From a checkpoint of a small multi-label image tagger.
Model: 10.7M parameters, 64-pixel images, arch vit, norm layernorm, activation swiglu, moe top_k, num experts 4, width 256.
Training: soap at rate 0.0023, 6400 steps.
Data: trained on telescope images of galaxies (Galaxy Zoo DECaLS), 88335 training examples.
Rows from block 7 of a small multi-label image tagger, named by matrix and row number. Rows with one number within an expert belong to one neuron, the router's apart. Each number is 500 + 50 x the weight over its row's rms, rounded and kept within 0 to 999. All counts start at 0. Numbers have three digits each. After the name is the row's rms in percent of the matrix's.
Before each expert's rows are labels from the 100 images, of 14976, where the router gives the expert most weight on average: "responds to" is what is common among them. Only what is clearly more common there than usual is listed. The data: telescope images of galaxies (Galaxy Zoo DECaLS).
# router: router (model.blocks.7.mlp.router.weight, 4x256, trained with AdamW), inputs 0-63
# gate: expert gate (model.blocks.7.mlp.gate, 4x256x256), inputs 0-63
# up: expert up (model.blocks.7.mlp.up, 4x256x256), inputs 0-63
# down: expert down (model.blocks.7.mlp.down, 4x256x256, transposed), outputs 0-63

# expert 2
responds to: roundness: cigar-shaped; edge-on disk: yes
router.2 124:532465473518458387501533477499403505488494524454425511514502549602532479598474560532512550482482435529552499497506477395563432414542530549490495427545444446504430448537483530460469494626515523
gate.0 064:500500500500500500500563500500500500463500500561500500500500500500500500500500500500500500500500500500500500500500500500500500500500500500500500550500500500500500404500500500500500500500500500
up.0 081:500500500583500500500500500500500500500500500487500500500500500500500500500500500500343500500500500500500328500500500500386500500500500576500619500500500500500319500312500500651500500500500500
down.0 098:500500500500531500500555500500500500500500500500487447500631500500500500500500500641500500500500500500500500500500500500500500500500415500500500500500423500500488500500500500500381500500500500
gate.1 123:500580534479500500547500500458420500500434500500500523426500527500500500435500586500600444500500500534500500472500500500519427496509460500500500533500500500500589500655507568444500375500557500
up.1 155:500500547500500500500406445422549568601467414554562552500500500428444500500507451500500396500500466431422500576500500500532500515450500500609500523500500578500653500500500638500500468437500549
down.1 092:500500500500500500500500500500584621500500416565441500500500500500500582464408500500500518500500595426500500500500500521500422403397500624564500500500500393500500500566500436500500572457500500
gate.2 088:500500500500500549500500432372500500500500573500500500500500500500500500500500500500500308500500500500500596500500500500500601500500445553421500418500500485584500500500434500500500420500500500
up.2 081:500374500446500500500500592500500500475500500500500500500500500500500628530500500500500500500524500500613500500500500500474500500500316500500418537572500500500500500500500725500500500500476500
down.2 098:500500500567504500402500620500500500500500500500500465500500500500252408500500500500365500500500594500500500500500500500387455500500500500500500500685361500500632538500399546500576500495500500
gate.3 097:382500500500500500500500547500500500500500389500500500446500500500500671500500545500500500500500500500476425500500500500500500500500434500538500500500422500500500613500500500500500500482500500
up.3 091:500500487489500500596500567616500500500500500500500500416500500515500500533500500508500500482438500500456408500573500500518500500500500500500435440500434500500474576500500500500500500500500454
down.3 103:500607447471500500593500500500500430500397500500500437500500500500500500500500500500592500569500500500500382500500402500608410500500500466500500562500500552500500500500500500500500439341500500
gate.4 064:500500500500500485430500518500500500500500500587500500500363500500500460569500500500500500356500500398500500396367657550350500500500500500382500500500500394500500500500500500500500500500500500
up.4 066:500500500519500500500500500500500500500500500500500500500500500500500347672447429500500500500500500371399500500500500500500500500500500500500500500500678500399500500500500500500500500500500548
down.4 096:500500500527564500500494500500500527500520500500422505500342500429500500500500500500500423500500500478364500500500500469500593500500500520500500500500512500491500500500500500450500500500500567
gate.5 062:500573500369605500500414500500500500679500452500584500500500500500576500500447500500500500500500653500315500500500500500500500500500500500500500500500333521500524500554500500500500500433500500
up.5 058:500500677500555500500500500500500500500500500391500500500500500500530500500500500500542500390670500500500500500385500500567500322500555500500318500500676500444500500500500573500500587500500500
down.5 095:665379500500500500500606500634500500500415500630500500500500500500500456500537500500500609500500500500626500500500500500500500404500500500500500677500552500500500469500500500500500500500500419
gate.6 075:500500594500500500500500367371500500641500500544568500343500653500500500336457500500501500500500380500500500500500436608500500616500457500500500500290500500576500476523500500585500371500500500
up.6 064:500500369500500500455529500500500500612500500500500500576500500500500500500500500500601500500500500500500500500500500500500395500500500704500500410500500500500500500450500500500326500500558558
down.6 100:562500500500500500500500500444500500500500500500500500401500500500500500500500500550500579500500500765500500500500500417545436500500500500445565500359500390500500500558500500500367624500500500

# expert 3
responds to: bar: no
router.3 094:474448555545591571530468468464559448498537469534580571529525468497483563464516479518505484500525502442438488577550493569471524560457554462495570546525582580473534527470616518502537526380493532
gate.0 087:500500522500500500500500593365529324500500500500430500500500500500454500376500500500500500552500545500500559500500500534500500500500500558500500594500500500500500500556500485500500500500500500
up.0 082:500500436518500457500500500500500579500500500500500500500500500500500500673500500500611500394500493500627500500500445486642500500500500500466500500500500442500500500587500392644500404500500500
down.0 098:359424500500500500443500500500500500500500500500500529500500507500500500500468416500500500500500366500500500500500455500500500442500500583500500500500500376500500500500500500498500500500587500
gate.1 161:500500596500500538564533500608500500500440500521526397378450595500452500500500500416523500376395500573500494605500500557500454500500572500513500500458500500576500596504500500500491435517500382
up.1 150:529471500500430500536504574672509500500461473578500382451403562449470500500504512429552475420445500500561452585569547500500500500461500500590500500500500500586500536500500500500479444547413439
down.1 092:500434500458433366500500500500559500500590500500618500500500500500413484500500397500500500540500500388500500500500500500500500551500500500393500628500500500500281500500500588500500500500500500
gate.2 144:595454581500500500500460490443500500500500597596500565584500500500523500500461625500500500500500483451410500587542500500500500500429500500584500500614458564500500500500500500500537602391597545
up.2 153:561519566506440500555500500500458500424500530605403500536507500500542500500481641500576634454500500490444500572570437500500456472387500473500500500610396544500500500500500500500500586435599567
down.2 103:500500500449500500500434500500500500348500391500500500603597401500500500500500500435500500500500547500500417478500500500578483392500578605500492418500500500500500373500500500500500445500552500
gate.3 112:549500500500482500557597449500380500602487500500500500500561567500593568500500500336500550434379500599500471500534500500554386499560633500455613500500485500500500500640500500591500500500522500
up.3 145:500500399500500500625500461635496500500500500628500487549500580500500500500447500500500457500500500500500500603514606476623500500500506500408584434500500500500428500458584422500500549500500474
down.3 091:500451500500570353500500544500420500500567500500387500410365535500450544500500573500500422369500500505500500500500500452435500500500500516500500454500500500500500500500500500500500500500365500
gate.4 131:540500500500539500557500500500459436500500343500500600500500622500500618500500500500500500500477500500500500500405500444580500500500559658500584500500500500588500500539500500588532500500500500
up.4 127:402500500582500500558500427500500500532500549538500500500500500500662433500500500500461633500500475500500436500592500500500500500500500408500554500500500500530500500346426485500470651500575500
down.4 107:593500500393544500500487570500500500460500500500500527617500500500500555500500500568500481438468500571461500500500500500500500500500500500500387387500500516500500500500500577500500536455500524
gate.5 093:500580503500392500500500500500500500500500500500500500500500500547500585500500500500500500500500500528558643500641500621500500500387500500500500500500500500613500500500500500387468354500504615
up.5 082:500500500500452500500500500500500599591615500500500500500500500500472500542541500500500442500500500500500500553500532500500500625500500544500500500500500500500500500570612500500500323500582500
down.5 099:500648500500500500500500500500500500500500428500500502500500500500500500500605500500500500500500500500500500534500500500500500500729629606419500431500500500500500393500500500500603500428500500
gate.6 064:500500500500500500500500500441500389500500500500500593500500500558500675500500500500500586374500500500500500500500500500500500500500500500500500500278500500500500410500538500363500405500481598
up.6 077:500500500549500500500500466500570671500500500451500500500438500500585500500500500500500620500500544500500557500500404500500500390500500500500500402500500500500597342500500500449500500500500500
down.6 112:500430573500500432500377500500454486500500500500500500500500500472500500620500500500500429638500480500633500500500381500500476500500500353500660412535500425500500500500500375500500608432511590

# expert 0
responds to: merging: merger
router.0 097:448463599469489555452481440488596505515565549524490515517529460474517493422509482509510485509577582471522475507548576618452518603469528412499547515510508556492549506413547495513530525425573484
gate.0 092:500500500620435500500500500500411500500500500500431444500500500500500531439500500500669500355500690500500500500500500500500500500555500500504500500444440500581500519500550500500500500500500463
up.0 089:370500360500500500500500575500500500594500498548500492500373500500500500500578577660500492500500500500500500409500500500500500390526602500500500500408500599500565500500525500500500614587500500
down.0 111:500467500500500500504500500426500500500487500500487407500500500403500520500500500500416559500390500500546500500500422500588500500500549657500500500500478500519543500416359500500444500500500500
gate.1 074:417500660500500500500500500500500500709500500500500500500500500500500500500574500481500605494500500500500500500500500500500473500500563452500500500290500500536500500500500500500481500500500500
up.1 060:500500500500500500500500500500500500500500500424500500500500589573481500500500575550318500500592496632500500318500588500500500500500500500500500500500500500500500398500500500500500500500500500
down.1 083:500500500500408500500500500544500640500500500500500500476500500287500428500500500500500500425500578393500500500500382500500643500685500366500500500500500500500500500500500500500552500500545500
gate.2 110:500500642500500425485468500500500526500560478523607500500500578500557500504500500500500538429377500439409500548500500500500500492500417500500500446431500500623500500634500500500500500500500500
up.2 098:500441500500587500500344500568500500500500500500500563541500500500500500683500500500589500500500500500399606565500600447500500410500500592500500500594500500500500361536539419500500500500500500
down.2 113:637500500400500500500500500500500500500470502548500500616547500500500500438500500429500500590610500467481500500428500410500500452500417547500583500500500500414500500500590500500500500500456584
gate.3 103:500500500599500500558500523500500500500577429500500500467370500500406468500500500500569500500500500380500500500500385500500500500500500500626500559500367486500558623500500500500500500500500358
up.3 115:462500365500500543500500500500500500500500556592500500500381500394500500500500561500500488500500500500500663500500500500500500473500500500500500500500500500500585500346500500500503500500500500
down.3 104:500500613412500500500637500447568500500500500500768500427583500500500533500500500500500533500500500500628500358420500537500500500500500557500418500500524449562382371500551500500500500500475592
gate.4 075:527500546500500500500500500429500500500408500500500500596428500500579500500500500500500500500500500500500616500500500500500500500631500500500500500441500500500599500500593500383500500500500500
up.4 066:355500438500500418500500500500500500500500500500500402500420500500500593500562500377500500500500500500500500500402500500500500500395500500500500500500500500656500500500500500500500378500500619
down.4 091:500422500636567538500500500500500500500500555500500500500552500500500557599500569500500341500500557500500561500459477569500500500500500500500500500500500500500500500500500500500500500504337500
gate.5 061:500500500500500367500500500376500500500636500500500500500500500500642500317568500500500500500412500500500500500459500500500500500500500500641500500395500500611500273500500500500500500500500581
up.5 057:500500500500500500500500500500500342500500500500577500500500615500500500500500468500500500476500500565500661500500500500500500500475500500500500500500500500343500500500500500500373384500378500
down.5 087:418500500500451535615500500500500515500500438500500500500446500500500448500500500500500611500500500500500500500500500500500500465500495548500575500500500500500500500500500500500500500500421500
gate.6 068:500597500555325500500500500500500500500500500500500678442500500500346551500500470500500500500500464500500663500500471500500500500500500500500436533500505341500500608551500500500500500500500500
up.6 079:438500500500500500420500553500500500500500500500500500500500566445500478449500500500500500500500500500500500386500447500500500500500500500500546500545500500500500500500448500500500613408534500
down.6 095:415544500500566500500500423500500458500500500500500500500474500500500497423500500500500500500500500500500500500500500500500500500500500316500393500615500500489500500500574500500591415500500500

# expert 1
responds to: shape: featured or disk; edge-on disk: no; shape: star or artifact
router.1 080:492459541506548464436427512496594505549568537521581508570501410503439539357442419512519527534477566545466474508540431619513566563412427447500519467458477543554556563453529570486493544413503524
gate.0 100:421465346500500500500500500500500431559500492550500666500500500483500554500500500500500500500500431500500500500500404500530573500500500500359500500561500500500454441500453500500500500409482500
up.0 099:444500403500533500500500500500500550500366500500583500500500500500500500602500487500500500553479518478590576500464500500500446500575452500500500500509500500500573450650500500500490521536500500
down.0 095:500500500282500500500500500500500420500599500500500500500598354500500500500500432500500434500500500500500500500500613500402500500428500560500610500552500500500497500500500692500500500500433500
gate.1 117:500500500520553500500500500500500586500500407500500500500500448488500500500500500500500500500500567500500500500504378500565627463500500408500480500500500500428590500500500606500521663588543476
up.1 132:500500500553500666408500500500500500500500500500500500500500446500500500500500500500500477500500508587595577500500500500500611500500500500500532372397705435500500500500357574552500500587500500
down.1 108:500500500500500475500468500633500500500500456500500500595494500500500444326500500500500500500617500500500570500500587500500500500500500500533500500500500500500500500553500662500430500500500500
gate.2 081:545500500534418500581500500500396500500500500500500500500500596500500500500447549638500431500500500500500500582500500500500500501466500339500500500500500500500500603542405500500500500500500500
up.2 072:500500500500500500500500500500500500500500553500500500500572362458500448500500306367500500500415500447500500500500501500500500500450500500500500500500500602500500500500500500411500577500500500
down.2 090:500547500500714526500568500500500500427500500607500500500500472387553613500610500334500500443380500500500500430541500546500595500500500684500500500500500500449500500500500500500500500561500500
gate.3 125:500500520500499533500500500500536393500500530500500521500520460563500500500557500500500500516515509500537500410500500500482500583418584500500497500500572500500351500389405406602500516500500533
up.3 123:620500500500500438500451538500437500496500535500477475500500544560500500500500500500513500500500500500500402500445500500593438500500592500500500372500500500500425500454500426585500500575500500
down.3 110:500644500500500609500500500500500500432587500445500500449500500500500500500480545500305500500500500616488500500500482500413500500500500581500500500445500520500500500449443500500418500500352500
gate.4 090:402500500565624450500500406500500562500500500500500500500500500402491452500500500500500500442500563500500448513379500500500500500546500567412500500589470500584462500500500442500423500500478500
up.4 080:491500500558500500500500691603500500465500500444426500500500500500416500547455500500561500500500500449500397500500500500410500561500500500500444478500500500429500500500500500561500459500500500
down.4 096:600349500500528500500500500500627423500613500434500461500569560500500500500500398500500478500500500500500500538500500306500500500500500500725500500500500500579464500500500500500500500500538500
gate.5 092:500500500500500500500500500477500605500500500616598375447500595500500425500534452347553500500500608605500500500500564500500500500522500452500500500500500500555394579500500421500500500500500500
up.5 074:500580500500500500500500301500459500585592500500500631500448424500500500500522500500629500395500611500500602500500527500456500500500298500569359500500446416500500500500500460500586500500500500
down.5 087:500500500475500389500451500490500565500500500641500500500500500500500560500500500500500500500470500500500617500500500500500500465500500500462500500500384500500500418500500500500500519500500580
gate.6 095:675500417500500500500500580649439440500500500500500500521500557500500500500416527500500500500415500524500444498581500552489500500500500628500500500500500500521500447500448462500500592500455500
up.6 074:500500500500500500605466500500568500500500500500401500500500500500500500471500549500381500627500500500312534551500500500466500455500500500500500500593500500364500500500565500500500588500604461
down.6 119:500500442500500500500556500543500516452438500433615500544500530528500401500500438500533459500500500500500500500500574500585520500435500500500500500500511500541500423500500500500500500500405547