Rows from block 6 of a small multi-label image tagger, named by matrix and row number. Rows with one number belong to one neuron. Each number is 128 + 24 x the weight over its row's rms, rounded and kept within 0 to 255. All counts start at 0.
After each neuron's rows are labels from the 100 images, of 14976, where the neuron reaches its largest size: "top examples" is what is common among them. Only what is clearly more common there than usual is listed. The data: telescope images of galaxies (Galaxy Zoo DECaLS). In brackets: how many of the 100, against the usual share in percent.
# gate: MLP gate (model.blocks.6.mlp.gate.weight, 768x256), inputs 172-255
# fc1: MLP up (model.blocks.6.mlp.fc1.weight, 768x256), inputs 172-255
# fc2: MLP down (model.blocks.6.mlp.fc2.weight, 256x768, transposed), outputs 172-255

gate.142 [128 128  98 128 108 128  90 104 115  88 128 128 128 128 128 128 128 128 128 128 128 128 128 183 128 128 128 128 128 132 128 128 128  89 128 128 128 128 128  36 180 158 128 128 168 128 128 128 128  53 116  93 149 128 128 128 128 128 135 128 128 128 128 144 128 128 161 127 128 136 128 145 128 128 128 128  94 128 128  62 128 128 128 128]
fc1.142 [128 128 128 128 150 128 164 145 128 128 128 128  50 128 128 128 128 128 128 190 105 128 128 128 128 128 167  59 180 128 128 128 128 121 128 185 128 128 191 183 128 128 128 128  54 128 128 128 150 149 135 128 128 128 128 128 111 128 128 128 113 128 128  92 128 128 128 128  78 128 128 128  77 128 128 128 128 128 128 128 167 128 128 161]
fc2.142 [128 128 128 128 128 128 128  88 128 128 128 132 170 128 128 128 128 128 128 128 128 186 128 128 189 128 156 128 128 128 128 128  59 178 140 152 128 128 128 128 128 128 128  69 128 143 128 128 128  95 128 206 128 128 128 128 128 195 156  73  69 128 128 128 128 104 178 128  82 128 128 113 128 128 101 128 128 128 128 159 128 128 128 128]
top examples: shape: featured or disk (93 vs 30.4); edge-on disk: yes (92 vs 5.2)

gate.482 [ 70 184 170 128 128 128 128  71 172 128 128 128 135 128 128 156  76 128 128 128 128 182  58  44 160 128 128 157 128  83  94  73 128 128 129 128  62 128 128 128  75 160 161 128 128 128  91 128 165 128  58 128 128 128 128 128 128 128 128 128 167 128 107 128 104 128 154 128 128 176 128 128 128  68 128 128 128 105 177 128 128 162 128 128]
fc1.482 [128 128 128 128 200 128  78 128 128 128 128 170 128 128 128 169 128 128 128 128 128 189 132 128 128 128 128 128 164 128 165 151 128 156 128 133 128  67 128 128 128 128 128 128 128 148 148  98 128 183 128 128 128 159 128 128 128 128 128 128 128 128 128  97 128 128 128 128 118 128 128 204 128 128 186 128 128 128 128 128 128 128  91 128]
fc2.482 [128 128 128 128 152 128 128 128 128 128 128 128 128 128 128 157 128 128 128 128 128 128 128 128 128 128 158 139  66 128 128 128 171 202  74 128 128 128 128 162 128 128 128 198 128 128 128 128 162 128 128 128 128 128 163 128 128 142 141 165 128  72 135 128 128 128 104 128 128  56 128 128 128 128  49 151 134 169 128 128 128 128 152 143]
top examples: shape: featured or disk (91 vs 30.4); edge-on disk: no (79 vs 24.7); spiral arms: yes (65 vs 18.8)

gate.520 [128 128 128  55 161 128 128 186 128 175 128 167 128 128 128 128 128 100 128 128 128 144 128 170 128 128 128 167 128 114 121 128 128 185  72  97  67 128 107 114 165 120 128 128 198 128 108 128 111 128 148 128 128 128 128 128 109 128 128 128 128 128 105 115 128  92 128 128 128 128 101 128 128 128 104 128 100 128 128 128 129 128  56 128]
fc1.520 [128 128 185 165 128  91 128 128 141  77 128 128 128 108 128 128 128 128 128 115 157 100 128 128 128 128 184  77 128 128 128 128 128 128 128 128 128  83 128 128 181  94 128 128 128 128 128 128 178 128 150 127 128 128 128 128 128 128 128  87 199 128 170 128 128 128 128 128 111 128 128  97 128 128 188 167 128 162 128 128 128 128 128 154]
fc2.520 [128  60 110 128 192 128 148 128 128 128 128 128 164 128 128 128 128 158 128 128 128  92 128 128 128 128 128 128 111 128 110 128 128 224 128  86  95 128 165 128 128  77 128  98 128 128 220 125 128 189 128  93 171 128 128 128 128 128 126 133 128 128 128 128 128 166 128 128 128 128 128 128 128 128 128 128 128  87 106 158 128 128 128 128]
top examples: spiral arms: yes (76 vs 18.8); bar: no (67 vs 12.9); spiral winding: tight (52 vs 6.8)

gate.377 [128 128 132 145 128 128 100 152 128 128  93 128 128 128  89  80 163  48 128 128 128 128 128 128 192 128 128 128 100 128 128 160 187 128 128 185 128 115  53 128 128 128 128 128 202 128 128 128 128 128 128 128 128 128  59  85 128 170 128 169 128  67 128 128 128 128 119 159 128 128 128 128 128 129  90 128 128 128 171 128 128 172 128 128]
fc1.377 [ 84  95 186 128 128 128 128 128 128 128 121 128 128  87 128 128 128 128 155 128 128 128 128 128 128  89 128 128 128 182 177 128 208 128 128 128 128  76 242 118 158 128 160 147 136 128 128 128 156 128 128 128  81 129 128 128 128 155 128 204 128 128 128 179 128 128 162 121 104 128 162 185 190 128 128 128 128 128 142 128 128 128 140 128]
fc2.377 [128 179 128 163 128 128 128 128 105 128 128 128  87  97 128 128  99 156 128 128 128 128 128 128 169 128 128 128 128 127 128 128 128 171  61 128 128  30 128 128  95  97 128 128 128 161 128 128 128 152 176 128 128 128 128 156 128 128 128 128 128 177 128 128 128 128 128 173 128  97 128 104 153 128 159 128 183  54 128 128 128 128 128 128]
top examples: shape: featured or disk (94 vs 30.4); edge-on disk: no (90 vs 24.7); spiral arms: yes (74 vs 18.8)

gate.686 [195 102 139 128  82 128 128  98 128 139 128 128 128 128 128 128 128 128 128 128 128 169 128 128 160 128 128 128  97  80 128 128 128 130 128 128 128 128 128 128 128  92 116 128 128 128 160 128 128 128 128 128 128 128 128 128 128 128 128 128  73 128 128  58 128  86 136 175 128 128 128 175 185  75 128 128 128 128 107 116  50 128 128 128]
fc1.686 [128 128 112 128 128 181 100 128 151 128 128  96 107 128 128  93 128 154 114 128 128  85 128 128 128 142 128 128 189 187 128 128 128  52 128 128  95 128 128  97 128 150 128 173 148 128 128 128 128  92 128 128 128 206 128 128 128 128 128  64 128 128 190 128 128 128 128 128 164 176 110 128 127 128 128  96 128  82 128 128 128 118 128 128]
fc2.686 [128 128 128 128 128 128 128 237 128 128 128 128 128 128 128 128 128 176 128 128 128 197 187 107 128 103 128 128 148 128 145 128 128 178 128 128 148 128 128  97 128 146 128 128 128  72 128  99  95 128 128 128 128 173 128 128 172 128 128 128 128 128 128 183 128 128 128 128 181 132 128 137 128 128 128 128 142 128 128 128 128 128 102 128]
top examples: roundness: cigar-shaped (49 vs 8.1)

gate.625 [128 153 128 128  99 128 128 128 128 128 165 128 189 128 128 128 215 181 176 186 128 128 128 128 127 119 128 128 128 128 128 128 144 128 128 128 128 128 128 128 128 128 128 109 177 128 128   4 126 128 128 128 128 128 128 128 135 128 128 128 119 128 156 128  85  81 128 156 128 226 109 128 128 128  48 128 128 158 128 128 113 128 128 128]
fc1.625 [128 128 128 128 128  87 128 128 128 128  97 155 128 128 128 128 128 128  83  91 128 128  89 128 128 128 178 128 128 168 154  94 128 128 154 137 128 128 128 128 128 128 187 109 128 128 128 171 128 177 128 160 207 128  90 128 128 128 128 128 128 128 128 128 210 126 128 128 128 128 128 128 128 128 100 128 128 183 128  38 128 128 128 167]
fc2.625 [128 128 128 128 128 115 128 128 128 128  79 160 128 128 128 127 128 128 103 103 128 128 128 101 128 128 128 128 128 157 152 128 153 128 128 128 128 128 128 128  95 128 128 128 110 128  79 128 128 128 128 128 128 128 179 128 133 128 137 128 128  90 128 118 128 128 128 121 128 128 128 128 128 128 121 201  92 208 178  82 128 128 128 128]
top examples: edge-on disk: no (55 vs 24.7); spiral arms: yes (46 vs 18.8); bar: no (41 vs 12.9)

gate.510 [128 128 182  77  98  70 128 128 119 122 160  92 111 128 128 195 128 128 144 128 128 128 128  73 128 111 128 128  87 128 128 110 202 191 128 128 128 128 128 143  94 128 128 128  99 128 111 128 113 128 128 170 128 128 128 128 187 128 137 128 128 128 128  88 128 168 128 128 128 128 128 155 190 128  93 128 128 128 128 128 130 128 128 199]
fc1.510 [165 108 128 128  61 139 128  59 128 128 128 128 128 128 128 128 128 128 128 109 128 128 128 128 128 128 152 128 128 164  97 119 128 184 128 146 128 149 128 208 187 128 128 128 128 138 172 128 128 128 128 128  79  50  80 128 128 128 176 128 128 128 128  95 170 128 128 128 128  74 128 128 128 128 108 128 128 128 128 105 128 128 128 128]
fc2.510 [128 205 164 128 128 128 128 111 128 128 128 128 128  83 128 128 128 128 128 128 128 137 128 175 158 128 128 128  87 159 128 104 128 128 128 128 160 128 144  98 128 128 155 128 128 128  84 128 128 148 128 106 128 128 128 101 164 128 190 128 162 136 128 128 169 128 128 128 104 128 128 110 128  80 128 127 128 138 181 128  93 128 128 128]
top examples: roundness: cigar-shaped (89 vs 8.1)

gate.463 [189 128 128 167 128 128 115 105 155 126 128 128 128 128 175 128 128 128 128 128  17 128 222  50  87  54 149 128 147 128 128 105 128 128 128  83 128 138 161 128 128 128 141 128 128 128 128 128 128 128 128 128 142 102  88 128 128 146 128 128 128 120  95  98 179 128 128  88 128 128 128 128 128 128 128 128 135 128 156 128 128 153 128 128]
fc1.463 [128 128 161 128 128 176 128 109 128  96 134 128 128 128 173 128 128 161 128 128 128 128 128 128 151  93 128 128 128 156 128 128 128 128 128 128 128 128 128 128 128 128 128 128  81 128 128 128  90 128 128 128 144 128 120 113  36 128 128 128 141 128 128 128 192 149 152 128 128  92 128 128 128 128 128 128 139 128 128 128 128  18  68 128]
fc2.463 [128  69 128 128 143 128 128 107 128 128 128 175 128 128 188 128 117 212 128 128 128 128 128 128 128 128 128 128 128 128  90 170 128 113 128 123  85 128 128  74 128 128  81 128 164 190 128 128 128 128 128 128 128 106 128 128 128 128 128 128  78 128 128 128 128 128 128 128 128 128 128 187 128 128 205 128 128 128 128 128 201 128  84 128]
top examples: edge-on disk: no (51 vs 24.7); spiral arms: yes (39 vs 18.8)

gate.617 [128 100 128 128 128 122 128  76 128 128 128 128  78 157 128 117 147 128 128 157 106 128 101 128 128 128 128 128 167 128 128 128 128 141 107 128 212 128 128  86 128 107 128 128  73 128 128 128 128  55 179 128 128  88 175 128  61 142  40 178 129  73 128 128 128 119 128 173 159 128 128 128 128 128 128 128 128 128 100 128 128 128 128 128]
fc1.617 [128 112 128  93 128 152  71 128 160 128 128 120 103 128 128 128 128 128 128 120 128  92 128 128 167 128 128 128 128  30 128 128 128 128 128 177 201 128 137 117 157 128 128 128  91 128 142 128 128 128 128 128 193 158 128 128 126 128  64 128 128  85 188  96 135 128 128 128 128 148 111 128 128 128 128 128 101 165 128 128  78 128 159 128]
fc2.617 [128 128 128  97 128 128 128  67 186 128 128 128 128 103 128 128 161 128 128 128 128 128 128 128 128 128  79  88 128 128  67  83 128 128 128 136 138 128 128 129 128 128 128 197 128 128 168 128 120 128 128 128 128 128 128 128 152 128  56  29 128 128 177 128 128 115  40 128 128 155 145 128 157 128 128 180 186  69  80  62 128 128 128 128]
top examples: edge-on disk: no (93 vs 24.7); spiral arms: yes (84 vs 18.8); bulge size: small (63 vs 7.2)

gate.567 [ 77 128  96 128 128 128 128  89 128 128 128 192 164 140 128 155 128 128 128 128 128 128 128 128 128 128 128  84 128  81 128 128  66 108 128 128 128  74  95 145 128 128 128 128  97 128 128 128 128 128 128 128 128 128 128  90 128 128  27 128 128 128 128 128 128 128 128 128 128 128  96 128 128  92 128 128 128 128 151 128 128 128  82 128]
fc1.567 [173 183 128 160 128 128 128 189 128  39 128 128 128  95 128 128 128 128 128 128  62 128 128 128 128 128 128 128  92 128 128 128 128 128 128 141 128 128 128 128 154 128 170 128 177 128 128 128  91 128 128 128 128 128 128 209 128 128 164 128 128 128 166 128 128 128 193 128 150 128 128 128 128 208 128 128 128  80  83 128 128 128 175 128]
fc2.567 [128 128 128 128 128 128 219 132 128 128  83 128 128  70 162 128 114 128 181 128  99 128 128 128 198 128 128 144 128 128 176 128 128 215 128 128 128 128 128 168 128 128 128 128 128 128 128 128 128 128 128 128  93 128 128 128 149  69 128 128 128 128 128 166 128  89 128 128 128  52 128 128 162 128 100 128 133 128 128 128 128 128 113 128]
top examples: roundness: cigar-shaped (57 vs 8.1)

gate.492 [128 128 128 128  79 128 128 128 132 128 128 128 128 122 128 128 128 128 128 128  88 128 138 128 128 128 128 128 193 128  63 128 128 194 128 128 128 128 128 128 171 158 128 128 128 128 182  72 128 128 128 128 128  77 128 128 128  60 141 128 128 100 128 128 128 128 195 109  82 128 132 128 113 178  77 128 128 114  94 136 128 128 128 128]
fc1.492 [128 175 128  70 155 128 128 128 128  65 128 128 161 127 128 128 128 128 128 128  64  19 128 119 128 128 128  88  76  60 128  87 128 129 128 128  84 149 128 128 128 128 128 128 134 128 128 128  52 151 128 128 117 128 128  40  56 128 152 192 113 116 128  69 128 128 128 128 128 163 106 128 154 128 128 128 128 128  97 115 128 144 173 128]
fc2.492 [128 128 128 128 128 128 107 183 128 186 128 128 128 128 128 128 149 128 128 128 128 128 161 128 128 128 201 128 128 128 128 128  71 128 128 128 128 179 128 107 128 128  83 128 123 128 128 102 128 128 128 137 128 128 128 128 104 148 128 128 128  56 161 128 128 128 128 160 128 128 128 128 128 128  94 128 128 128  63 137 128  82 128 128]
top examples: edge-on disk: no (52 vs 24.7)

gate.718 [128 128 128 128 102 128 152 128 128 128 124 128 128 171 128 141  88 117 128 128 128 128 128 188 135 145 172 128 121  63 128 128 158 128 128 128 128 128 128 124  97 128 128 128 155 128 128 128 128 182 128 187 128 128  73 128 128 163 144 128 128  76 215 163 128 128 128 172 152 128 128 129 148 126 128 128 128 128 142 128 128 128 197 128]
fc1.718 [128 152 181 128 144 128 128 128 128 128 128 128 123 128 159 128 128 128 128 128 128 128 137 105 128  41 128 128 128 128 181 128 128 100 128 128 128 128 128 128 128 128  23 128  56 128 128 128 128 128 185 128 128 128 176 102  39 132 128 128 128 128  88 104 128 128 128 128 128 128 128 128 128 128 128 128 128 128 108 117 128 128 128 128]
fc2.718 [108 128 128 128 128 140 128 128 150 128 128 128 128 162 128 128 128 128 128 191 128 128 128 128 128 128 171 128 107 101 128 128 171 128  41 174 128 128 128 204  70 120 128 128 128 128 108 128 168 128 187 178 128 128 164 128 128 128 128 105 128 128 128 128 128  83 128 128 128 128 169 128 128 128 128  83 128 128 128 122 128 155 153 128]
top examples: edge-on disk: no (53 vs 24.7)